Rows from block 12, named by matrix and row number. Rows with one number belong to one neuron. Each number is 128 + 32 x the weight over its row's rms, rounded and kept within 0 to 255. All counts start at 0. Numbers have three digits each. After the name is the row's rms in percent of the matrix's.
# fc1: MLP up (model.blocks.12.mlp.fc1.weight, 768x192), inputs 0-191
# fc2: MLP down (model.blocks.12.mlp.fc2.weight, 192x768, transposed), outputs 0-191
fc1.181 124:121114150133119124128097174115155118110157097158138100138112126122161126118193137136131200147120191135092158064139141140062108150098142191138160110081149105086146115174207190168127128154097140108159116137114129180110105144136117123160136119119157186140093123146176162121130144164104100173166124157129163149079079151136124114130081138136081097183198068122087110098078102133112101106130149081152119177059107160123124150157140150148116109190065074044113170092151195105127082104133072143113151124128152087106102118113041051123097169143133087158135116112091093123094139150129127164
fc1.182 125:146043130135094085194094067133134134158150087141190126074141104094170119152081154201152085118097103128114098128119148118162171168127145146106124059113149122103167127088189113115106181199133081126156144156123123128109099057203141130126122107115069137102118100078106121139128129169165140132185095162102090155128206128151063124170143095080111137115132159127131066088143150149115111138106180176194120136116139129096145108112100146103111133077104132151112098197201134149111137125177121117143198134101133146165116127068098104107142155173083159123125154152159089139135138164132087125
fc1.183 040:079136075127173070136152179192106114102114158073139176106142115149167119112099190133074150169194111109176120148130116152100108168103134137133116132159128158140138113142132163159127121152110210170139142109086173183145086137145172113133155146133123136100057103075152147119162217090164140147151181079114084163115131103114138063082125145155129101096175073120105130150082108128115157178117122153150115115176122112121147123145089094124134071140113157082103165078156168132074082063163130165133170157121143134155158143078187106160121122118112151022140148130154098163123178135132113107
fc1.184 127:084117151167080108147069114174101129111125130151176139180085122156106086105136164129141140126103088117154132080125174137116103075155194176137160199135124119089144136097117137133123158128082194166144094121136126104122143126144135096093066207096147109157150154149093188097064093099165112132156087169120125108112133083152083127145121144184131110150077107060126176139159112147102152136109121174100170192150123131086100180172087113149110163137102109117106147172170106095155109110100127154134156133146112084116172118176057094151075141118107198172114066103125137084079144110132198077
fc1.185 097:118141175125200111167107154134135079106164133157092104156115109129112085150197134106047165104125150149107121084102122159150080133112147180163158113135149069156153069163090103117200169157113096103138136120109145060125083131144094135133130106122173108080109123170150103138159132095150103114161121141097166078113153067122148124112095113110164159078151110065095191148148146098078142178092091154132100141168085119203136180195146080083138120113071098118134145101174133120098126175184068148159082156162079132147125126113107141151144118140142092141106189147138132144154083155048137132
fc1.186 079:133103092112170070099122141146191122130152121157122122085138096122165125135142058080177080092158159136129095217072136085163141067155138162164116166102125076158152135143172167110135224127027130081120175098092136132134129175077102115101117108145064197129135130156155140131121177092104111108097102131121112129060122119128154115080069163129154161091138135123103115200150140164135113072101120124128163123125135185142146122167146116087103121143116113171095110176089142141145139159125152077162092126143107083125109125212107136149177118091143129145091103147107105171132148121166174094
fc1.187 167:128073123107099126074104152136123132070147147107146156068142131159160113161133082123144153078166117117147136151076052125193133053115126144152136089148160129170154155150172091128105141113174037102124140167093119168096130142162114116205152140160086121140118153085092148081080096158129137125147111099145195154059132151106114159127129116065097166122135120168095146185083125094078108133105124151150156110155122104114131128087137103141128102050150109146109152160093186152112152135173146101034145151148216101075191111175129138119125148154118116093103111150111127140091160160148174161
fc1.188 054:173073093147173150136176055167129118094122209147131093114149138111085142139133105128123116158142123119136135119126177134091190141126164123097157136105191115118085073119096151143041163188173160186127138123173126151112117131125160133137175108119142118148171121101124154167136111065117109135118125143125093123142134110122132104136098096157083100122140118090117189095157080122135175130096146177101155123124118159141145045164086176158122138118095140078173099143082115164176125058144066139167115151110111105200094134127157137118121145121135081156103033099044122131066113070160167157
fc1.189 064:142103126111118109145132119152130205102135151140166069150095127093135178164162189151133120126012105090179153098103135104124091179123116136096133169146130174123094107176097057165162111091110115081112147152119138084127060085149115073164169132150182125062071166081119065116164119178106096128109079172121108166109147092102137107090115129072139129150146170161189089122128134126123157062125091155124141128141106155116124108161110129152211175128137133103090116151093151117099113159149122140112156102153168153099152138167129071108120125145138127167184176165180144090111106072153158138
fc1.190 122:129131132155171133130113146153139134144142208113090135112126116128078173120170130124067067134128057099151118168183111114093130176095184175085107163073153078150081078106200137166179107091113131128146162148082143166164057120173127101157151117146123098127172162099171159120139112160100185188110131093114091096133132117140190163108142113192129144100106106115148154132112151153083079112080186179108144157162134111095109109119192121207127145035124101121106083137129072161123192116113150134150142124125083148119070074146081136112113106115119151083099128139137122137132099139099137132
fc1.191 121:106093164085145173151110140129113120155140090120080117088111153112190125098085083138154130115162164153093174159126166086108113100125134064111155101139115165106159110139119119087131166107178128125060124064080099130040177174167137167130113122071095141195110175099099112071089133092190143122082132089108102140161101114122138124095107103165119151164094133105187070212112084124118154187098128174092148098144062104153128128174107132114135164118168097208125155131182083127085141139147158140189145174158121140138164175131150157088119116154110090145109091136182142142144132126122122166
fc1.192 065:134161116080046110131151095133087108113116140131133096083093100130121097111127215105127124119143148125137109128147067148104122110178091117106119144106108097151098168140129068111140162143114096067103164150147169162071119098131126151108203126151106080051170198069065083152080128124134154087156156149078147069137086106117157143143051113123114087129110141163155128123106189186122165154156124156190139127201159135083070152172137128104121154135157146135123082137087106127079149084115141044148112162086158147133140148144116111128148115099159146121186144140102101134119135135153188189
fc1.193 100:126095146125132138138169081150098125158104176143082149117129173109080146161115104147159128097077116102102126109128179127110184127156098112162152069186143187125119076118098147057087153123140127151107129159111165136141155157144188135077166133118115166121049112078176136113145108114070178110119138097129097135097065158122127156125133146177131133137062119097129109151176136152116161092074105172158186127127045143114113220139073141144097118098121134108176143145167107096152104125142117162132090139087153102135178136167169081089164086114161043160094110135184051157101119113156124125
fc1.194 074:146113097124107099107184148119134144192105179198169127117113115074128134130141166069117140121048141147101121142109117102145128121149085143135162046141050118109153121151100115142096141117123118100107158174169143185153098119147071145079181057193133181086132110160093154139128081044043115121166143154127111142115084120155130101133120121059144072087126100169127090104136130127088118114139128143106141095124117182093143088140149109168179186160097105132139111158141149102154154103141124135185106188130100156135135130125145117132125138125152081191140173181202180157184151101105140148
fc1.195 038:113073123154140147135170129143113071137084177142152066103132110130113087126083137085133100090124080083083175135107071143139170143125133128148089178121156156178185153108080068157094152126148101109108140114135081139113156060128155097122189128084086129169179159096112127122080086058125122132174101122166118090137176107143154135142089120139147107137137134111141108125124129132150138180159122139166148138123179130085061126095136170051136145181069107155128109149112147147149168143100169082106073114143223155151146127216091113093129124121155153160067123111093171112159179195111108142
fc1.196 208:129144135125053132081154123159130137141138105064157113081119163113176143144165118126118097125124130038160161109181096137123142124056128137107113100086178090052109157149095071123087168075116132099109165134177169166170148095151141157127118186119114116196140133147143133124106080059107129116083116104107165118117170123119110187160125124163099120124159060168093166169134097177142160153108094112138085179106107104090127172134127137207141160156149119134165165130148170139117126152113117208165125125159126069143085062152128062129104123075156097151135141110099112158181153116118096071
fc1.197 173:143130129142141119204162161162124114170145103142141143118168150154122135071040129099138124103091093165128111124056120142109110104123128085128040142110126103104195084179166119138173072171124120097088158112162186203081116129145112100140110124080180164160070161163145151112125069095127134155059087077131161126136156134135137152155090130145147100135156156132105129045046100149128130106137116134131144137113113131198169103152147146166190170129165152114103152120196163137112171120136170117140132113111134065086100131088097066138115070082141092144170152169121142147153161129136116123
fc2.181 134:098094152178162125112152068130126183139126107104151087095120147146145102140087092146128098134132153144134144186113111123137121120140086117161106122133077118104145145153145174134117139098097144078107089123097085032139210139127131150175083093144118123098168140122116108195096125129104132148117085112115146133119117111081158194103079131137063192114139137138071170154150191059180187137108122116152112117183151155156135078060130118195114139187162112121166150095138189086140156159156113206113145133152141111122126139075188120160132096055088108120139132165098117114079085174112108176
fc2.182 151:119150110138148119090142222081110109138028138109099140125161178078096101166132158088095129197153130143154109148141088128104128150136094075117121158180134094146130147171150161133131143120135131184080143075115130132123143107111077129121117148090159082118158122195139125091140160122136046115142139149153087135159044123103144111163137132117193146193138106151147132121193093097127057164158118096117122102136136112110117122122104076137123190138135185090159099136093182032115152099082073162178119136149198152125154153108168141071085143091117159139158122108145115154101162133147129099
fc2.183 038:118127175097099154126134108131145172128196129190143094110100110115110220128104148179169091118035071137106087113129179120155121082133065190142138157114152077167117140112108112082184128075147134122091113114142090081192119157147131115088111117090108151122128169173129035145076123174105099118122151167132160122124139116079102183137139090108105150152142174128134161124177084154068170124128183145178143112096116156102093132113146152140125136160156079200133092142137063137143169155076161084128079113137125136135163145134100190097130113141105105176127110139099116063118135158154109113
fc2.184 145:152095114157126144140118130106067160150122122159135127124144144091139167147118108087073106141209058170125104071076150137194143143113153201118168085108158110145132088129114103084138134117126150154024159119123142121131139136114105150144157139136141096183115145084166144091114154132130159156095172157114164136145061159084087155122091114140186146124140143166135116092132172155046174140131130118069205129135065124138166142149069168128090130117133139079134072118178137120109129132077175078116151084169120129143117103078181127067098080109139161168155154137136082130096187099131124183
fc2.185 097:125113220119111149159145142202111114098106102111164130111113128146134091160074138146119113113135117137129158152217128188176134125084115123062113155158125150083173067121103116132095123168121155073106173102132091152144161142133108151055106104135108138176110171114047159154126127141083196101132117146148181135106125132162104145123112181093117096098116156185134115099060116132097115091157134182168158128161113097105128105094191151151119082146096141110106117130104099125168112156115124163080178104116105156114124172161074159097089162196115097171106078176185109084146079110135147066
fc2.186 084:147144082150159172164103146146090141131053167128107137098126100069110107126113121144113145133133162092138169110123148117139110135090072185138134120155165126131114156118042160173060134087120056132156045127143126116157147093121170150095151174106119099102064133163065107146142082143094101152113164126142115102115145098165148153130069144158176096105143147141129137117134128080167130160154149090087099151100199142173121151099148172112151092154137161165122100141184104183151133145131170131091143109182110120114138075109196168089120070146178154193127176066094160175121070113092087104
fc2.187 188:160164065145183148107133112142118149135111126125127118092125158106145138145146231142106155148099132184063106062147120119148203146159164126075174147095115121139078109072154148061144102079113109078152132071085091167164139121126115183149147105142140142166105162067088171116093160145150102120075132175166121100133087067187102179151125128153117068160145154139139147130150072139142102135100128079123156096114060152133157130142128135160145178117157179097118127118108161089045113124119153174127130137108165121197069088130129131103143130183064169138128090128126134123154125072151110140
fc2.188 056:123174113110151149089114126157129127182122108147086155067147115131144095154066119133123162112124071124080108126124141112171098092109122137147155095145091151152195143119122057118143046118076096146163138171079089117160124151082146108108123127093183148168112136142117176089069140180150131127088093133080092146137041125158116118097142098158135120208146121104100085089159119170110081163210116096147124127113114161131131139118115119091136136162109091148123133124091136096131044177144167162146174104115070132157155166115153172147150129146128115154159208095206117150152191159166121077
fc2.189 079:103177130128149100101134135139115125147087077098131210107126155168123145166156112140109125117153114086100111186179156194215165144099158106122173146113155122181168130117131082158122120082219148153155118128122159139120141172092169171102146107134069084147119091127138119099155167099172107151132136074099166186149078124119116144089132145198167109128100154183144111102091160135014148110121114112134067116188153073104150140147087100093122109122172111105122093151106126110143152107095134115085122149101102139095114134171148106092201109146063135062126093146088127164125130127079123091
fc2.190 149:170114137100144149159157116142139096095140092119179129103063094102111144109154124093185105044136140169172133118124131107139135122064096117144154133084132172127087136145081143128117136152197074135075147106119129172185124134101103112154166112136144152068131129180142078120143089146151116153183153142205139191128132122171108115115125140143113077170127122124128168197113113114135147170183099178119108097120195063133101165124098114136060146176095192108048076112078135094097139097137086090078071165110164110116074143109161090134086129190128145127142146108162184122161140152139137124
fc2.191 133:090135098131170150182089057195061117155123120183143100095139084107134138091217193127140110126106176134167105136107127143091222120092135123085123152064132076122114140129147159129112069079091140130136126161112160135145130105069120156102135137101153069094146112172133138123103107184135136161137143168108171144121082136160096102159116112081140131136132107164127154108090156155188122134142189095170084098111116115151128123083095144114150119105120218138115145171120107189163184095158149135074131080094132117094082133119098104162095136098137130115184149073120159154150089201135142088
fc2.192 072:145116097055146108117062130112105080087170084130170149140086128184111130135146154186103101134143115109154183139119145072110084121092147133176121150193168165073092117157162112047122102110167110118108125145130124099170154180106142082143128166147138179141155124178114108109208154145116079117122129106118146148118157177164100136108137119134103079139120048099159219069097123156154083141133113075168127110075166115161163115099179145095124129128112118178126144073147196042125117128153112170120088135177130089114177090110192141117105124121119127119158148084149118138112158108105102155
fc2.193 107:167166140126096111125141141113131117137122148095141163135110136044129138095129125092135137151129092122092114143148124112117137095060107166137135150119176110152160150148184124153134109128145067122207066107090089069113150119127117194093169111148196104128207013130179137093092116127138176127169117152096117138157071107128128127151131089082103164131103109181147126162085145137133094162243140125092128142117148131111147101121173145193094174159138139115109121121101132109102138088110121114085133152144128070093102101081151175133115169107164201105184166133167103132109142080126168072
fc2.194 083:135121090130180116179149063174166118073078093154124143130136169126106104155179113127092123161182122115131137067164161123137164112115124052191094153079187075166115158127137138122126137121118165105127100155122153110085153143087156120130126203171185099092077147100146111085104140130151163113131126117142163139069156118132112108118093133216151187178167148111143112172105167137151146103113074138168192145131144094122127151089078139085124141124189143082070118130110154115135161153069129134100119116184047157123105194110093158124060172116111105095062116125145146133112103105117141106
fc2.195 041:122165132112101166169129137096118157122126108113159206103132100162106153096127174170128167149129154157153111084153142102099094108160060140175145122140102164062084107124116132095169139165125128150137091123165137138175124148096095164164083134159150108094147085137168137118174118204122129115093130125066157160089087137166093150103153115177084116118109083124100195162155148108122097141091120104066100154134097104148165164152132104187098138107180160087051124154167148131085087124198053177134141133119048130095084143067154114157121122094131143139157126201129092120115125038130131149
fc2.196 175:097173139117151120164110081079058115122072133107106106156156155136098103092112155106131142141112130141113081112136084112196114152139137180157133089162094095086106169121067153135159111141127176137087108151186194111092165133135142145174125129124129100097057160124096101160104171148136135141106136054131138181090131124066120116079174178148151130101074145166107116077135191209143154110117161122127049171128143143138078167143139102121124143100112089109196160073106138169149127142092120112083159102134160169146143143137152120070162149150071154088069137071182126140138136185160148100
fc2.197 146:055152097066081078139105159130158143074128098114162133163114140140116140129156054071120087157143114106080089130133176166102072137158139132145134148122097146106095174034123099087113121141148111132140101131138105157115180096137109123096157125166113114134066194135148126076120133113086126158124128096169072122137079136154156114154154156183122103166137068106165182140203130097126142157122204107203080120178127054087148140115187113152100118185124136134087155074088110104102135150115144103148164117150156129162152080151158101142188085121109164171138119145149136160105147150166117175