{"arch": "swin", "model": "multi-label image tagger", "dataset": "photos of plants and fungi (iNaturalist)", "train_examples": 90422, "image_size": 32, "crop_scale_min": 0.5, "horizontal_flip": true, "rotation_deg": 5, "norm": "layernorm", "norm_position": "pre", "activation": "silu", "mlp_ratio": 4, "head_dim": 48, "fused_qkv": true, "bias": "none", "qk_norm": true, "parallel_block": false, "inner_norm": false, "drop_path": 0.15, "patch_size": [2, 2], "depths": [5, 5, 5], "widths": [48, 96, 192], "num_labels": 68, "init": "torch_default", "residual_init": "zero_last", "optimizer": "muon", "muon_scale": "match_rms_adamw", "lr": 0.0027, "momentum": 0.85, "nesterov": true, "orthogonalizer": "newton_schulz_5", "adamw_lr_other_params": 0.0012, "grad_clip": 0.5, "steps": 11000, "batch_size": 128, "epochs": 15.6, "lr_schedule": "cosine", "final_lr_fraction": 0.05, "warmup_steps": 550, "weight_decay": 0.09, "adamw_weight_decay_other_params": 0.05}
Rows from block 12, named by matrix and row number. Rows with one number belong to one attention dimension. Each number is 128 + 24 x the weight over its row's rms, rounded and kept within 0 to 255. All counts start at 0. After the name is the row's rms in percent of the matrix's.
# v: window attention query, key and value (stacked) (model.blocks.12.attn.qkv.weight, 576x192, the v third), inputs 96-191
# proj: window attention output (model.blocks.12.attn.proj.weight, 192x192, transposed), outputs 96-191
v.133 112 [106 149 106 141 126 149 164 120 126 188  97  99 118 132  99 101 130 133 161 165 143 110 134 125 135 161 116  58 140 134  89 142 156 154  44 143 126 154 102 156 136  93 100 143 134 114  75 152  94 121 102 149 130 121 111 117  91 100  91 130 132 149 127 130 119 139 144 121 154 119  94 102 160 104  96 120 149 147 133 139 111 136 118 116 124 166 106 121 132 131 124 111 146 137 149 122]
proj.133 122 [104 178 128 113 184 163 139 103 120 130 151 127 172 110 140 146  76 142  98 118 104 114 143 152 121 138 121 147  94 148 127 129 153 110 135 107 170  97 117 103 147 111 137 128 189 150 110 135 144 159 153 131 151 126 118  76 102 130 139 145 145 106 133 120 119 121  99 117  93 163 140 126 127 205 161 128  97 119 134 102 128 151  94 149 110 146 166 111 150 128 115 100 176  93 117 192]
v.134 097 [109  89 153  98 112 109 149 122 120 103 149 137 132 118 115 173 128 106 152 107 182 188 152 130 124  85 118 138 117 168 124 105 152 110 129 150 133 148 110  78 109 144 172 165 129 122 103 107 130 156 144 119 117 110 115 159 158 103 134 178 127 100 148 159 155 122 160  86 118 150 127 121 112 104 113 117 107 144 153  88 108 105 137 134 117  87 159 103 119 103 112 120 135 154 130 100]
proj.134 103 [127 138 149 145 122  66 134 100  97 196 178 136 110 123 110 115 118 137 138 136 115 130 141 127 106 177 139 116 123 136 111 141 156 172 113 145 113 148 107 150 101 135 117 104 141 117 137 140 110 111 128  85 161 105 119 108 159 172 133 118 143 136 158  72 131 119 151 170 130 106 133 139 122  88 151 133 154 109 104 116 122 101 120 117 141 153  52 117 120 113 118 128 126 156  81 101]
v.135 097 [119 171 129  69 126 144 117  85 146 119 154 109 151 128 174 138 149 131 154 100 101 121 131 134 137 140 102 125 139 114 118 162 140  90 112  92 153  70 164 129 173 157 112 112 114  58 157 129 139 143 171  93 121 120 160 133 146 110 145 190 157 118 121 133 124 172 127 105 127 137 126 125  81 124 109 107 126 128 161 150 151 144 154 146 129 177 126 127 128 123 199 127  96 105 157 121]
proj.135 094 [140 122 127 112 125 106 109 107 118 164  89 165 176 103 155  81  86 154 139 103 113 143 165 128 101 170 128 174 129 145 125 111 101 118 129 153 124 134 138 142 153  86 161 122 112 147 102 152 157 129 149 171 146 142  95 152 134  92 100 143  85 163 147 107  86 100 108 120  80 140 124 154 145 128 126 103 125 119 147  94 174 110 121 116 156  61 150 152 142 155 125  93 135 119  89 110]
v.136 085 [127 104 102 122  95 142 124 161 157 122 143 121 127 135 121 107 127 147  92 105 117  92  84 110 123 107 150 171 138 140 138 106 117 146 180 141 130  92  83 162 138 173 134 160 133 147 156  98 112 141 161 116 110 133 114 132 165 134 101 145 114 156 148 124 114 149 162 124 131 157 114 134 133 110  79 140 106 113  92 185 129 132 109 112 136 156 172 107 118 152 138  78 136 144 135  82]
proj.136 086 [100 156 123 132 165  96 122 158 140 129 145  98 142 153 129 116 116  90 130 108 195 144 154 116 102 103 162 142 120  89 135 141 102 117 137  83 105 159 144 153 135  80 123 118 141 115 188 202 158 101 114 126 130 134 121 130 116 123 152 117 144 193 117 128 132 161 156 126 173 102 139 141 141 143 106 137 151 133  87 126 155 152 149 131 114 117 127 146 107 188 192 111 104 127 124 147]
v.137 110 [145 158 130 115 159 115  79 109 142 125 106 152  55  61 120 156  92  90 131 130 137 115 134 117 114 119 121 162 103 125 134 112 164 128 135 107 122 145 136  82 132 170 114 114 108 142 142  97 150 143 131  94 131 154 104 151 107 125 148 110 125 124 121 125  96  81  95 132 110 153 184 135 125 136 141 102 124 133 164 117 140 131 140 137 124 103 137 147  92 107 112 166 142  81 141 145]
proj.137 111 [111  94 155 154 120  69 122 118 134 133 122 107  98 107 128  57 123  99 164 138 151 104 109 132 136 118 110 117 122 114 108 135 115 132  93 184 113 142 146 165 132 166 147 145  62 114 146 126 127 155  88 137  91 115 123 147 136 134  90 113  84 148  93 146  80 124 134 153 127 120 135 135 121  85 139 113 128 145 108 144 125 129 117 139 128 117  83 119 126 108  96 126 115 143 156 138]
v.138 105 [107 138 157 114 124 139 148  80 154 119 118 118 145 135 131 155  77 143 103 139  84 129 117 162  88 153 139 143 124 129 112 103 101 157 164 129 141 159  99 118 161 147 116 132 156 121 143  89 149 125 127 137 149 116  85 134 135 104 144 150 158  93 171 164 134 114 134 128 114 132  84 146 118  83  84 147 137 109 128 138 124 101 137 151 160 135 150 112 125 132 170 102 148 137 107 111]
proj.138 099 [175 105 115 142 159 121 144 121  97 101 114 132 148 131 107 132 168 104 121 123 140 152 139 115  88 143 162 114 135 144 159  92 148 148  97 120 104 137 140 102 121  83 118 125 152 126 181  95 153  93 122 136 115 133 117 122 135 107 145 105 128 146  78 215 145 155 134 130 183 119 111 135 112  92 149 175 126 116 127 164  79 163 101 114  97  87 124 158  70 132 120  99 114 161 159 113]
v.139 105 [171 131 149 122 114  89 187  89 137 119 150 146 128 159 107 115 128 137 160 140 106 134 119 146 101  99 154  88 109 142 130 107 123 125 120 159 117 123 142 141 162 121 116 158 139 136 123 131 168 173 142 117 162 136 145 140  77 101 143 130 159  92 131  91 141 153 125 167 129  80 116 135 141  59 120 139 135 161 106 117 120 168 144 136 119 120 135 132 148 158 159 121 146 118 144 122]
proj.139 106 [135 112  88 111 179 134  93 126 122 108 111 143 107 121 132 116  85 152  81 125 115 129  95 173 151 121 123  93 140 159 167 119 102 125 163 111 170 105 150 113 125 118 146  98  98  66 175 139 145 120 129 164 134 157  99 122 127  99 147 120 109 123 106 142 102 143 121 146 135 115 129 130 107 115 123 139 104  96 125 108  98 118 128 139 116 130 131 137 142 145  99 172 126 122 124 161]
v.140 082 [143 148 151 101 152  96 143 116 134 109 144 146 102 123 120 159 140 132 126 103  63  91  96 114 124 143 142 119 107 147 131 109 113 119 144 126  98 127 145  72 171 163 179 175 128 162 119  83 170 150 132 125 155 138 151 117 139 122 125 132  99 152 167 115 113 165  94 150  83 110 120 166 128 102 114 144  91 141 107 108 144 134 133  95 154 107 172 143 139 138 128  86 160 159 115 135]
proj.140 083 [139  98 100 168 136  94 140 108 131 157 117 137 105 143 168  63 138 121 122 138 131 142 124 138 142  82 128 128 166 125 136 102 119 116 142 171 119 134 153 110 118 149 144 139 122  79 148 153 143 150 137 117 107 152 105 155 134 138 129 129 166 166 134 160 157 128 132 169 142 103 161 134  93 119 126 134 107 117 108 165 151 115 142 113 121 108 134 110 130 122 125 106  62 142 155 111]
v.141 085 [122 131 151  86 135 168 110  97 146 134 103 122 121 167 120 172 106 151 127 123 118 136 152 176 139 170 114 103 153 131 114 117 107 144 130 143 148 121 139 154 194 140 156 130 128 130 163 144 122  94 115 128 110 111  58 124 139 117 148 148 140 139 168 145 144 141 128 128 114 135  98 158 103 146 120 120 118  89 111 139 107 140 123 155 157 115 118 117 140 103 190  95 156 130 107  82]
proj.141 086 [129 125 126 126 125  89 153 115  83 150 128 103 161  95 141 126 189 151 146 151 100 133 128 114  95 156 150 124 166 134 140 112  79 135 110 122 122 169  97 115 119 102 128 156 177 128 150 124 124 144 195 102 154 119 166 116 162 115 143 131 117 144 152 136 133 193 155 117 126 126 117 141 136 101 139 160 166 155 122 118 149  87 125 167 139 111 139 141 122 120 100  72 100 128 135  83]
v.142 106 [156 123 167 150 129 108 113 119 144 124 139 139 136 123 138 113 139 106 164 113 137 119 129 110 130  82 134 142 163 135  90 127 141 123 162 108 151 142 136  93 117 129 121 126 110 163 121  99 150 103 177 119 155 149 112  83 104 115 145 141 108 149 152 131 114 120 109 126 110 178 152 130 163  72 161 134 102 137 151 131 197 115 116 118 108 142 147 179 158 136 101 140 149 124 119 119]
proj.142 095 [145 123  83  94 151 163 145 131 158 111 123 124  85 151 109  95 103 120  92 100 124 141 161 142 159 127 127 104 117 118  67 115 142 155 131 109 126 109 117 132 155 124 144 138 117  90 174 152 157 103 138  87 110 134 125 173 102 113 115 102 126 147 113 125 140 137 117 159 149 126 135 107 113 119  90 139 112 130 160 128 117  96 140 108 100  85 131 150 114 129 104 153 125 136 143 132]
v.143 098 [115  99 156 160 113 121 119 144 120  94 181 125 148 132 114 130 157 132 109 111 146 170 178 113  81 107 149 123 101 133 159  98 104 115 147 155 142 120 130 132 114 113 162  97 130 119 150 157 180 152 123  99 159 118 180  75 140 147 159 148 138 113 113 120 131 113  89 140 128  96 129 139 122 148 144 151 127 131 110 157 139 156  84 137 128 131  62 152 150  99 138 153  73 157 115 114]
proj.143 097 [138  59  88 120 104 139 119 133 151  93  91 129  90 138 108 177 139 133 139 147 145 147 112 118 148 166 109 120 144 101 155  99 147 132 116 100 139 156 123 129 140 148 115 112 105 143 145 123 145 114 128 135 131 148 146 164 157 121 122 141 194  97  97 155 155 164 138 149 123 113 120 115 120  79 114 131 150 100 107 125 103 148 155 135 114 135 101 122 124  89 126 161 137 104 128 138]
v.144 106 [143 123 142 153 141 123 127 145 132 162  68 140 108 101 117  97 117  65 161 124 162 147 133 115  99 113 143 123 113 170 114 132 119 160  95  89 133 140  78 129  79  90 115 138 121 115  99 151 131 121 124 162  91 164 117 142 109 156 140 150 122 133  98 137 110 146 135 117 130 143 151  89 153 137 136 113 152 118 164 112  89 128 177  96 134 114  98 167 115 153  97 125 165 115  98 121]
proj.144 113 [111  87 179 106 127 109 173 141 110 143 120 155 127 124  91  98 117  57 135 107  82 123 106 114 123 152 122 110 125  66 127 134  97 102 124 132 124 125 112 127 139 118 127 116 154 132 111 131 166  83 171  74 160 118 153 102 141  94 112 104  77 107 152 146 142 155 117 142 117 116 149 101 163 132 131  77 169  80  98 140  81 150 138  97 116 125 125 143 149 133 143  84 134 104 134 139]
v.145 086 [ 75  93 113 112 114 159 127 144 151 115 135 111 120  85 151 163  98 167 134 108 140  84 146 139 116 168 130 113 147 123 141 156  95 148 172 113  91 113 142 132 121 136 156  90  93 138 135 104 117 103 143 166 136 136  95 124 158 144 100 132 136 116 110 154 136 127 132 124 108 113 152 124 125 125 140 117 145 122 164 149 109 102 138 157 158 118  85  87 124  77 132 121 139 127 135  92]
proj.145 082 [147 114 133  95 129 117  84 112  95 125 141 176 163 129 107 131 109 104  94 156 132  85 109 131 125 114 126 112 105 145 107 156 162 116 131 124  93 159 136 137 154 110 128 120  88 125 114 105  89 143  73 132 135 149 177 120 162  94 141 118 121 127 132 118 128 132 113  62 120 143 114 131 150 138 125 133 165 141  94 125 128 117 131 135  99 121  88 103 101 150 137 116  84 134 133 118]
v.146 093 [113 103 121 178 130  94 155 161 153 120 146  94 147 154 101 149  74 115 108  74 163 150 147 105 150 118 131 133 157 121 163 112 182 123 146 191 115 122 142 162 119  99 151 124 145 111 111 124  80 115 121 167  97 109  78  95 139 101 127 102 101 134 127 103  94 102 141 116  87 135 142 108 150  86 116 119 123 133 137 139  94 147 109 137 143 128 191 126 131 149 174 113 153 116 128 162]
proj.146 097 [123 136 156 159 112 122 151 119 145 138 100 134 131 140 137  95 173 142 134 115 102  92 138 157 149 141 107 117 116 142 146 127 151 179 131 123 111 146 176 175 107 148 101 127 115 119 177 130 185 115 114  79 108 102 111 140 120 138 128 135  94 139  99 107  99 174 160 123 131 116 122 128 169 131 111 133 110 126 128 151 108  70 138 102  66 127 127 158 124  63 124 101 119 131 113 172]
v.147 105 [121 135 134 138 130 103 103 142 160 122 153 146 117 115 106 107 129 141 138 132 122 121 151 144 110 115 136 159 176 117 120  87 151 103 104 204 107 118 102 138 167 127  58  99 117  97 105 124 112 105 140 108  93 155 116 125 119 162 121 131  63 100 155 146 139 117 114 105 117 149 115 131  84 118 158 105 118 114 159  81 144 118 145 136 168 111 107 113 135 141  87 153 117 112  98 107]
proj.147 102 [116 114 141  82  81 145 138 138 130 183  94 121 120 107 130 170 140 127  81 115 122 143  64 150 151 166 125 146 125 128 140 139 129 139 111  93 133 155 100 125 119 113  83 157 142 128 173 129 180  93 108 118 160  96 108 163 163  97 139 101 116 125  88 121 142 164 172 113 128 116 136  92 144 114 111 151 172 128 127  94  87  73 107 130 107 106 100 157 131 132 127 128 150 144 153 178]
v.148 092 [194 153 151 121  93 169 128 172 127  99 129  97 105 112  89 113 142 152 119 133 118  90 114 161  99 123 128 117 177 111 163 105 116  95 129  88 128 159 135 153 140 115 153 142 119 116 141 180 119 160 129 148 150 120 184 143 151 124 133 124 106 163 148 114 152 109  95 150 109 120 140 141  88 119 141 105 120 137 100 116 117  55 160 125 160 122 101  99 143 119 145 105 105 143 105 136]
proj.148 089 [159 137 160 143 157 108 131 133 110 140 106 103 102 156 114 167 149 119 127 131 155 165  77 125 139 196 147 110 135 156 110 150 106 118 153 142 147 119 150 117 139 151  96 151 149 109 138 150 127 146  81 163  95 144 153 145 109  89 162 108 165 127 119 144 131 167 114 108 128 109 113 100 139 152  83 134 136 128 118 136 141  81 122 100 111  75 125 122  94 134 143 110  88 117 171 155]